From a checkpoint of a small image flow-matching model.
Data: trained on telescope images of galaxies (Galaxy Zoo DECaLS), 22083 training examples, 129.3 epochs.
Rows from block 3 of a small image flow-matching model, named by matrix and row number. Rows with one number belong to one neuron. Each number is 128 + 24 x the weight over its row's rms, rounded and kept within 0 to 255. All counts start at 0. Numbers have three digits each.
After each neuron's rows are labels from the 100 images, of 14976 (inputs lightly noised), where the neuron reaches its highest value: "responds to" is what is common among them. Only what is clearly more common there than usual is listed. The data: telescope images of galaxies (Galaxy Zoo DECaLS). In brackets: how many of the 100, against the usual share in percent.
# fc1: MLP up (model.blocks.3.mlp.fc1.weight, 1024x256), inputs 172-255
# fc2: MLP down (model.blocks.3.mlp.fc2.weight, 256x1024, transposed), outputs 172-255

fc1.277:106128146093101104119113104119118144126107121139067144104130133119149184150121130188106131140120147124095107129102098100128091134131104097134107124120116144140175101157173101124151109109098138159127139142178133149125066111157129104115086114121118123094
fc2.277:140115120152104148111157141144124127118161133148125138121150122094149142140160165097116144154123123170164152166101186137131131111123154146128088107140153106117147125134104107144157123136122154106141143136124140138114128126136136144080095156161126163150
responds to: bulge size: small (25 vs 7.2)

fc1.327:115128132076132124130153097111096127130125089189128099114102166127159134072118125145094085121159103137114161134089126145152147101141108121165142125102115098136134104149111104134137169076091062127131096119156128083124092103183141107135202087164121111138
fc2.327:099129094134129128165123092122157140117122130086121153175118129104122116114146109099129155106122074127157122102125148192109145131130127135121075151134142135095135114105134116136161138128132116081162133142139168166154116130137118141149123110095147141132
responds to: shape: star or artifact (31 vs 1.3)

fc1.52:085077147123111172134123157119185123098131133113118125126086074138125117140159080157141119160129116074093099137137107159150139141163089114159118156114163160095151113149125121099103131155168148136113140133057109155122134102106160118123136101105111115126
fc2.52:136150106138130162164164111133152104152137145152159146141125088106184122104113182178138093141156133144129137104133138152107143073137142128195094117149133083137096106090087112131149137135132129147114122074113182119129097108122118159167133120135101131148
responds to: roundness: cigar-shaped (27 vs 8.1)

fc1.274:146094136146108171092125105109103146136126093062154168084108113115118135110118094149083119105101119117121121136144128116116090091190099119103135164127121097115130094098106119126082125136147128106173146090144157151114091105146104123102125140140085121114
fc2.274:078132134116151169102108113144110145133130109108129132101105075156130168174101168153149103124119109152147139106161122151086119126154100134164140136146134109126104162130145147102126140131158150152126097104155151110157125139139142128106112136151119160100
responds to: spiral arms: yes (42 vs 18.8)

fc1.588:115126185139170139143161151098124166126106099099168095126105127145126097103150124110161119158175139116105141155102170107117083132099064138115146121121081145118111147146139160125138121176131132105147104120163126111119143075142091147144138165097152110109
fc2.588:045148135167102158122141161110193135116112146096136122108143122115093161129090128124156065142128112085053113149130099083130124166147101119134115126117098102123129148090110139106151145121139124110148131104107090122107146123134099107114118097114141110117
responds to: bar: no (34 vs 12.9)

fc1.675:107092106152153149161134110137183100167152136118089135139127118142128079113115080127135129099094126105111152121102112170151107118199128133133121135092164114090139153115125131132126153122101139168146130170155093089097092102085127116110199140111203161112
fc2.675:141131131125173166140112098143131087132129153144102137171095109100107112125142097120132114163133080123145101120139058133151139149167099128138125179139149102163167130107157137117145111109118118161153153152083108090091142108113130104139134135131158178095
responds to: edge-on disk: yes (26 vs 5.2); roundness: cigar-shaped (26 vs 8.1)

fc1.252:146127129080138115162134141134156064102158139120136136089108099156125152147134100141119122120122116138146163135129141059132141129129104135145177145140113139117128162106130106074128093118121063139176152141083168133191160128122144118148098149072096114127
fc2.252:141141174117157102077155144110131162154141158154131127140116116133092090104125126115141128136134109144117154123107126134140138101153146113118113133116133143069100132148105133134083137147124136132152148085128094142135126117124162114152145135154104137129
responds to: shape: featured or disk (74 vs 30.4); edge-on disk: no (53 vs 24.7); bulge size: small (29 vs 7.2)

fc1.139:120099126131130087144166145107172133109145131090123158144078153119168150158115115135137074115136134119140192117112090129120134115123100110162141108135150066139089102121129118123135113154136108161148146136130128116110168125127156115144112136092119138122
fc2.139:153126143127138130133127131107095152136086113134128068102180128158130137113172142160127179110139099118129081136131126158108134155127088162084126163126099117124146185163112145149171145110114100081142095139126110124152129129143130128110132103130125101139
responds to: roundness: cigar-shaped (39 vs 8.1); edge-on disk: yes (36 vs 5.2)

fc1.510:144082111121104159122154154139103103100140107101166151105191129122097140087112107155140082153112129131152147137102136062092072108126092084131135126129132125107127117170118103164128135127145139114149135130119137130122111128121138123120147102156192106134
fc2.510:123142129133073133111153173168088122149095098133113117166131105128101120115121138123139127126133112113133123150144192187146177158132104116141144119173146111161136139140144168131130124109153139145105137098150077091093079066138162138140132051119131120140
responds to: roundness: cigar-shaped (45 vs 8.1); edge-on disk: yes (32 vs 5.2)

fc1.458:135100135062146046123087139094112139045145168170168108126140142152106127132125121133138128134155084121115149128132154106150140094150127119102154101124142112166136142140122155116152116142122105176126135159131149103145163121139133126126135103106119146152
fc2.458:104123158109135107153122103107174126135104154115159115154098142153128134098119144138143105151133118121123159111148122139145136138105135103096170107121129148128149093157136110136082096091132133111158136130119130120146171122148146094169131145136105155120
responds to: shape: star or artifact (31 vs 1.3)

fc1.296:133132162109115145090059081098148123155148130135076147126091094126115119150151166124153130108104110150107121155120136176092115158142085129101168114130120144122133141144142116146128107151096151110126128083143136133143121100158104122146136156100151102140
fc2.296:138107117135182093145174136129141089113115089110144132114095157097170113107111148144120111134100131094173162086118117125134112097128142107106151128131120126140111091109181135136130148110088123155101129172145104113129096139127127126112092130136145113127
responds to: edge-on disk: yes (29 vs 5.2)

fc1.68:135164093130098105114132115127084115101121137153127149115127087135133152104191132143154135117115179101098165144126149154125154096128097122119166146119142113090096097135080122142115176167080137117131086141149128099139132132123119141122156147145138165117
fc2.68:117116088126184139131085128119104153134109115104130110133120113093131130157137167166086082140137190144094141156101185135098118119119115120153116131119145092127132128125173130134125154115131185094171149101106099078073142142160109154141147184116125164106
responds to: shape: featured or disk (65 vs 30.4); edge-on disk: no (61 vs 24.7); spiral arms: yes (57 vs 18.8)

fc1.594:120160115152144139114130106170139141135165167112127129140132138143128120149127128142158115139163088121123121156088106128139131161136107149121085096141118137121136123145128104133107101136174136087146146136138133115109130108116127133098128148159099149175
fc2.594:162153129117117176065102102110127133169110152127166138174095122166071154110120166144155151095094104145105137101121111148139134082120106182100134138168154128090119121126139104134118113137153137094125137167108117093140127117094073166102098110116088146078
responds to: shape: featured or disk (62 vs 30.4)

fc1.164:111172084117176107133141157128170162120103140103128144147137084172118136117111133107138121136153101160120154155100111154164083115129151100140112136132151121118169130144145126133106093134124069106112112140161118089139096127132155079121154129148157162140
fc2.164:105088176124072146106112130154159173134129123198142107107140178103103138112122140136114138098146117112119096125126140152125126172112108147145128156124170128149086137076136123167157126129082180149108131118117133155139162168131113150111083147119136146126
responds to: edge-on disk: no (81 vs 24.7); shape: featured or disk (81 vs 30.4); spiral arms: yes (68 vs 18.8)

fc1.751:136132154145117092135145157098135134125163155158130104188134139106146124161126148128105121136123110113106160113158133123149161117116116146154150118140128179112156098129128132150140116116134132161099115112173150105156099147181109116131144121111120172195
fc2.751:180120150128095149079121121144134153164130095075138108111157111143118138091118137143145131119132138119114113091134139141111150073126140130148099106079098109118114154081119160139105194143131125127144114140118128130117128129184142129129155109125150142098
responds to: shape: featured or disk (70 vs 30.4); edge-on disk: no (53 vs 24.7); spiral arms: yes (45 vs 18.8)

fc1.214:149135100173085109108144120163146123099151125160177136128100119116176108158142147151117131160143126117094123105179129170147150111139132119153165136129178141139151141116098143138132162119131142132113169118123093124153116149128070137113152087105093119104
fc2.214:104135144157132137106179147128110094149110137129133110138141153107133161112118100136073101101114182153104094192141113147136103097117127112129117131136093157157157152156099131083106176142169135105149100113115125144110151105110159104109123160157152156156
responds to: roundness: cigar-shaped (39 vs 8.1); edge-on disk: yes (38 vs 5.2)

fc1.358:094138099155126097154122143121108134097135137125092122128112192122108148128151111109106107122115120198156150107089125069116129077122155071118115119148141116154140108145126129154161075092150124120132127173135097136129134150120120160118127094129170117064
fc2.358:142129150113129127133103106093165110135160151141112146145130078151121131098092114131132130117150140114148101105124110159154114131124121153164132114091118133134113124121116139078112115108156105106084180121135144137099121126121092109103114143076109116135
responds to: shape: featured or disk (65 vs 30.4)

fc1.721:144158087120112166102114129103168170137140097126119136129116160125057136140147107151154106155132104118135136148143151160082139141113106129124149142123090121136134130133108095150165120128114140183119116120134167140123134138123113180184100135148169102144
fc2.721:123151148070159188147135145103128178141094116114115146145109120145136122182106104156176151148161119141118158113188168163112184109082122128097107137109124168141163160135126150137121146129127128158094169151147138099122119127108140132136173122159145165137
responds to: bar: no (35 vs 12.9)

fc1.111:128171146156140134183131136115147125127118110054139164175150163142162152156102137108143123122145119153112104140115117155122129137107129129149118132100133103101118099098108140137162106152127104092126114087099100094143179173135110127101095145144082154107
fc2.111:102119119104089155137126104146146093129115140129115097082145168122130120116177140163124105120104124130141109135145126127090158113154098148132122127128152165102116117132142161085099089136116159157122121122104160119105137110132128135140109087113118072117
responds to: roundness: round (53 vs 20.3)

fc1.145:135143087135139096104118112079070102127138148116138145115120082132114131146160110101143132134124098091120091153098094167129087137126132193145129142142091102124131161144152103118090142106124144070129155092121143152072135107142083168143159134157100132151
fc2.145:147144126127096120159153129148104106133132102176122145107181108136116147121125084067129107107109138103110119162109155112100143110120164090131089172102096156115116155098132089112128137121145137115127116110094085094115174114145141121132128124147106120132
responds to: roundness: cigar-shaped (29 vs 8.1); edge-on disk: yes (26 vs 5.2)

fc1.309:135117144144123127155109172124126117154145164156100125120144135148140129123151133138110137124153070154139168112109163156094136130112106160124119115103123165098134116157121097131172103095142169118121101094176073102140185136137105124098117166118128144138
fc2.309:183151147133118133094108118140131121121128177160168096120131146157102130116134128190158159122162121170155115159107120148099147149137083130105134115149129104091102134113116068148147099161153162137073138139132121124138142107109133140129141146150165116135
responds to: bar: no (31 vs 12.9)

fc1.472:154159129104097117109147094119152124114123109143101112089134114115106127143119118156120132148157135115141110109095140170094120087125132127132143111077147131130154175137129103169128132098138105123114120155135143075101100124161121143085088132149086122170
fc2.472:151137112109111136128152121173166140142184155177146117070144148166111104116127109147135101125125154159131128093151050162130126151149175132155141159079124099123130129157114085157141136126102099137153149134167106151176136143109122153165116117169104121142
responds to: edge-on disk: no (53 vs 24.7); shape: star or artifact (26 vs 1.3)

fc1.297:157151120128126142129114141112105140087156107117116114122105109127113136128098110076145130120102144157142173114123133175150112108113112162088129102152142154111121118087079135140183121125112098119112114123149112155082154145104048120096081095128109173136
fc2.297:105144138118141110172153151131097159110116112166124139138118114127134121123137132178190106167124119126126119131122104162155158111115136110117098104105131131127122114122158128078121156168127095144119152136132142149150143123088120162095169112114117141139
responds to: spiral arms: yes (43 vs 18.8)

fc1.550:104117121140146179168106133142132103169129143118164115126122142131112158129132137118119154120132145135144103109085081111140115151168160126088137125151094106095145118119146129135113123089127125139127140133107140119142115123159154071114154141132133144149
fc2.550:164156113099072103137151114075091145125123107122113115111132106154113154147103120110181096115137118113103122134159126126148166157124077149146095132098165142153117134139126117134131167160118131138130099142153119129131151146113122153134139105112101129126
responds to: spiral arms: yes (40 vs 18.8)

fc1.461:143170147101081138071108080108129155149120108208117133107148134133112162104117104128121129121125121110150095124080117147128119082145092143154118124134158104144172105128137114137100139152136133126100125109148089127124132141119123160114133128118102121160
fc2.461:140152098100133183070128159153113120131135128186110164075136096137118112146109137123126100103114158110111150167135100132160106150210133134173128137117104146136168130180138092151136157124063165141135118137160113111135144131095132135145173133124086136145
responds to: shape: featured or disk (65 vs 30.4); edge-on disk: no (54 vs 24.7); spiral arms: yes (45 vs 18.8)

fc1.218:164118156163137064068141144142143157128126142139117128134148120120106146130178060159157116127126129091120148125142118136075128171122090128170129157140113136118181126093128131138123095115133132114133113089174126128135173130118144075083123132146114160142
fc2.218:168123134175129117108130143141098144136106121120147121153135130108137150128170114161141153186158133137114145122128165139181145083144158108099101108096146114076090102142160096141126145102167110103091186089116128123110136119142128118119140160155137126160
responds to: roundness: cigar-shaped (30 vs 8.1)

fc1.101:140120135162094206140115144119128089137155121137148107157102101145109116161157146133124060163112109132106131123140097148114122132137107145098123108108120081095119146086110106121116151139161171104129115105107107101127092096130160119080121124147072092129
fc2.101:100118138103132107127123150153161135175120110140116125123117150140150143086132152098135152095118119181169143114127172119063120128153151124119118183123144138151122095124156151149126080138115129138106143144167125118139145121156129157121107180144145126091
responds to: roundness: cigar-shaped (29 vs 8.1)

fc1.758:104122129131122157118119130154136209178094128086116167145144092121168087143136117140146122123119115091171117151086107103154103158128135127121110162118151135078146109121147119175135115158135168128138094107128116125125143131097119098112118125179134125145
fc2.758:155110116134174114133102111093140144113136113146138068127131139126107140088118161078093165118134158113144135083128143159090164165104122144137137086132110111131128137111162147109134128144113085102112163123157086135143108145147100125137097127103125110134
responds to: roundness: in between (60 vs 33.9)

fc1.62:113138153104112120111121089133103108102171123145153124110091147167093112112147127168116128120130111110111105127097137144086117120113103128128151100119114100167148095150109105108135118114129095136104085129149121106113168092107114148189109146132127151191
fc2.62:106113056158139127123089107183110109128120056127106098142114101147128118074123123141155133158112114129080124116172065134116099155103153134134126137111107165147160100168133130148107165112098127125147110130151130120143096127087137145108092134155141120133
responds to: shape: featured or disk (63 vs 30.4); edge-on disk: no (53 vs 24.7); spiral arms: yes (44 vs 18.8)

fc1.539:141141164110059147106098141110134144148116137132116153147146142159098153150139112145152116111111123096105130132104112140096111127102101132137175147123091129123154133140139145152155107156120157120095114115133126116187111150102111075123146133140138085133
fc2.539:094116102136143147153118130119101100113141122120128116161113113122150121120152159191115092109114123127154178095085150123178122072084155153145143144112130147152115088087136124108102142099183136122116138146135130146109109110113135130134142095128082164178
responds to: edge-on disk: yes (27 vs 5.2)

fc1.300:104106168122124112157154088114119127157132121107162140157132132081099115167133081073144131108118044092126123107105149142104144090153084124108122138091152098152090123121118152186143124122116104091128137119129090103110129156089099145144097164157116107163
fc2.300:103126114098093113170132108162098111148113118159097126161111129167162130094139124213133130112099110121114170133133125101129190142150129181098127141123106123121159114158106136107155170121140091104195141142111157127107111095144166103147161117158107104142
responds to: roundness: round (57 vs 20.3)

fc1.202:141116102125120113120137087113084094153121154129134135134139107134074103140151140130157147132127129107114096129139115129125087121140124102075158131137104119113109127116102137108127161144125167141101127108124169135134120125127114107113167113156204104135
fc2.202:090162138141161161108126136127141124139145094115119117136170129140134138128157152154130115124110148126162146134140080115161148124119150160121135139120098168104106096096140155135146165150102104118147118090115133073126128127098130081102111104158085094170
responds to: roundness: cigar-shaped (28 vs 8.1)

fc1.504:120133134120156121144086132127122158093105122093088099103094142129118099107144116153121141128156114107100111107126145160126169095146118168109146115140104116111141095147114102132088120085188116119153106189133154130181118116120113136143107131120148101125
fc2.504:131116117151149144133147131153142138129110095150141145166095108134118102117137106095132166122167091147082130131163093157168123133092145136089160111082107142082170095123142154160108154159117125121134107150134163140083129150124114176141074134074128108123
responds to: bar: no (31 vs 12.9)

fc1.575:136102140097152136150112101170131113126114140158121170136135106142130125139094163171133142138128100132147120127115119100126111139125126180127137127088128176151125135135103154174146101088096140097182188113143111151144148154150123099117140156086124116125
fc2.575:109117109152129136095128078098150120176134127143132069129083122121119134149105139144109108130113134110123121102105125171129104123149120095132154079131135123111158146134132110109104126160130147102078164132139117129096108087115128080069099123111107105104
responds to: edge-on disk: yes (25 vs 5.2)

fc1.200:135152150132102155134096101157117158126137135119054137135186130123071143112138143123125134107179094133126117158155153138106157096140118117122174130145078130139111112171121138156172112114117151119151142108134151121099118090127127183123077143127164115121
fc2.200:102154132135184149140138110135176140171089123122108108108119114106139128169136134163122094163174098127123141122136147148158138129139106132138104141150146119122085109124096135141108157158078114119125139105131129122121070093104157126090115131125108113147
responds to: shape: featured or disk (67 vs 30.4); edge-on disk: no (61 vs 24.7); spiral arms: yes (53 vs 18.8)

fc1.604:111082135138094117101150127126123134116128155108123141137143100127145117129122114120164094146122110106121117104156172129145124100172096114178155177128138137132100085153107095127137141163124133107116063089117186159093119132104133125169138145141105119091
fc2.604:150170135132167094128152124153090134126108119111146092119129147123101133154159155071140125154128130156132140122192106116137178169123101134081104112122127136124095158117112132135089147102124113120131130125148141095077109128083112109118103136119122116122
responds to: edge-on disk: yes (32 vs 5.2); roundness: cigar-shaped (28 vs 8.1)

fc1.84:128115123135156119113182183126154147120132137114147143163105106078117135133150147141169139149131155112139141147123123111104105129107112132142134153091127139115125142147139160155128111140143132137145104143135119116185200116156128109129155133087153161176
fc2.84:179171118134138128149103103156109123122121147159109119144163072139140141161118097144080169152147141094145091159123121160107103121133131128142082168124154114123120122108129116111142151117135108095154124119143129133087141137147100135145103095082104131113
responds to: edge-on disk: no (75 vs 24.7); shape: featured or disk (75 vs 30.4); bulge size: moderate (33 vs 6.6)

fc1.57:097127105122101101151135184111114173095136142131136134083116126148159170127119142116116079100143128133127145123149141099157145110145166074133117114081127137161119126133148176083170146141115125126100145109134114140126144138107161084141145150113124113095
fc2.57:129094112095174104141150112153110113157099094133146112199129152116118113116126113141158104124145108086167133123117093163126084108150127116149115133168127119097129094131154137134135099117141144156143089121148116124102094121109095131127128157176140149164
responds to: roundness: cigar-shaped (43 vs 8.1); edge-on disk: yes (26 vs 5.2)

fc1.611:130120149127107143123106096144125104147144159099124146127143108087171100110144120131108099159120122115125107112111152121167120143118131127176154158149136159105159138141144126136106142112199101150105165133148126130134201120125109154111104135128064152122
fc2.611:109094143131150110129130152121136123092112137156138140145123196169067130136113101167151201110142131114143124146095083141107144104126091101139127078088100154121111131139119124117158146129131142097123112141093116131128102159114166107136146168135176125111
responds to: roundness: cigar-shaped (32 vs 8.1)

fc1.14:138177139103152098127108105086159171160087182127106129120097120188137114090134162165123134109136162096076113154139171161102114144142106165144101110137070127160169098139141101142094114095136134148123174128139147139116193122099121153152111159144148141108
fc2.14:169098137132135127129137114102155129133131118116107159137124106162102120108104126111140155118132087106092127087160103128161139127105122150142113112108129190106109119146109146128130138136102093112122149144093124125088142134072085145110120147097154096130
responds to: spiral arms: yes (39 vs 18.8)

fc1.597:130073151113094116143118073117164103137093118123143166165114097114131125116135175107088133115115162113159099109114073083145087131075104100161138122110160144106110121101083144155156141126149173130115117104116100144112104136153110094079157112106143144149
fc2.597:125192110125164119154137159119077114082129143146102123116135130126116166160117097154174114124083080136121131119148178123134136119144147139104129128125131124122114148152137147098096111116103093152118120134120140125128074104135116109158110141103099124114
responds to: roundness: round (41 vs 20.3)

fc1.647:102111139112142193119130120140107101133099136142128099133119098128128107103115128135125131178136145125125153081130152099130111103153152158132116105111109120154096147145138115149140139083138148100132097117115139066089123160142122125182134142124116182130
fc2.647:120142080158116156122113115097080123139139105121119131134147107129126142088074139173153146178148129160139118141153133166140125073157110135117089078113116082139132123125108131149104132099129127140145127108121139157137092150120091117140092092150121154146
responds to: shape: featured or disk (78 vs 30.4); edge-on disk: no (76 vs 24.7); spiral arms: yes (63 vs 18.8)

fc1.211:148150124056163159135134163118158120101116100111095107112106126114141124114127174162124091115136124108158130129140127106122138155150152119158153117115156100118138126138133098139148117110123125123155087145119127065115101170117114106153124148130088160131
fc2.211:112108118157100143146132115131142114119115093137118108184099136123138131117137136145114123091093098164150152102129134165133145103129166140163133129107132084132154147143101083110130138111123071100162116108157085118180115124090133127129121097169167121148
responds to: shape: star or artifact (28 vs 1.3)

fc1.124:152167127102181153110114144125119107157156155117119111123105117158110156122147141132133103111157099151151115147161156132132152119137126110120113128121093161110089164118159161104123095131118100129131157172082144161135179145135099112095082098123082105101
fc2.124:154122144120172184142127167080151115151139160123084153123123160099118133128102141130159161098145140133165155108147173107145126118159091104107123116130112135143114152104168133125090109115147105121137125110092102152113131100113117121095112115106126130126
responds to: bulge size: small (26 vs 7.2)

fc1.288:143147084144119103124113103171144099108148143177169139140095116158183198155138104154173132169145141131151134117094097096151187165119179153125152166123134119136130127131122134087127108129136139154110130145145102128129117142161095152136112143074119156139
fc2.288:110095134133123119107132156160143133092058126083121136145139127086144114112086135092109185131110141113138153106127152149155101177126136137154108112175117122076149143136089122133071157139133174110173117131151132140097129121104127135101126122160143126117
responds to: shape: featured or disk (66 vs 30.4); edge-on disk: no (59 vs 24.7); spiral arms: yes (51 vs 18.8)

fc1.28:141111128121113130102138078104162114163107091108152128138159156153136174130079177110121136135107139134149141145102123128103167152141145148150119100107141094131110153128130092099136101082178114153126116154142111081127133108149148105157116105131135138156
fc2.28:151125093126134126123096129118148129135109122120141179134126095112120172118114152174086165100143111168132108116121104155103101113138111203133149127091137129160156150087151115138143118121141092183166099124144127142122111128113108090140112174114109114109
responds to: shape: star or artifact (26 vs 1.3)

fc1.93:117181142096134119127097104107065122106120145181145100103129140162126081121120152152130121089121127162106149178140123106128117098165158087096131134097139135130133159107105113104154108117083103123118113159146098093119133107102121168170192150087122115138
fc2.93:102144129159131103177082072114117101109155120156131094153129151125113146149098163110097121143089052116148123134147133124148131119162130189166108135149139118141154102110154146109189081086142157097134082134110097145156140147159142145112115112103145140152
responds to: shape: star or artifact (41 vs 1.3)

fc1.149:127126128080070076102116121129089158120133131157101108100160118115152119112154104177096175145117154132113127106096149118164154104136132159128149142107146119103185072134118118106128137118112128114129115178137121113094119158104109161115123130090143173127
fc2.149:168114134129119094136094138105144102104145117062140159169131105090132113145127151037093169132137129138145144151082094118142105143122123130168110124142120122099114129089137106116167135108114138113172134095184094112133134106125086121121141130127144110113
responds to: spiral arms: yes (46 vs 18.8); spiral winding: tight (33 vs 6.8); bulge size: small (33 vs 7.2)

fc1.89:164164120125077115080163141149105115143094145156106148109100137149098122109166118136140120132100107141118166122102127144156121104139104096098125146082122093134151116114096139118149117084132160142116110120121128145105127142153152143117151105120101158138
fc2.89:107170161118112131141139096141124113116127126100069093121108086177100135123161135175167129140144183102151137130115123102146138097125147152126142121150104099116114136116104094128123190138130167112105162146166134140128141110111111087119127120120097118178
responds to: shape: featured or disk (68 vs 30.4); edge-on disk: no (52 vs 24.7); bulge size: small (29 vs 7.2)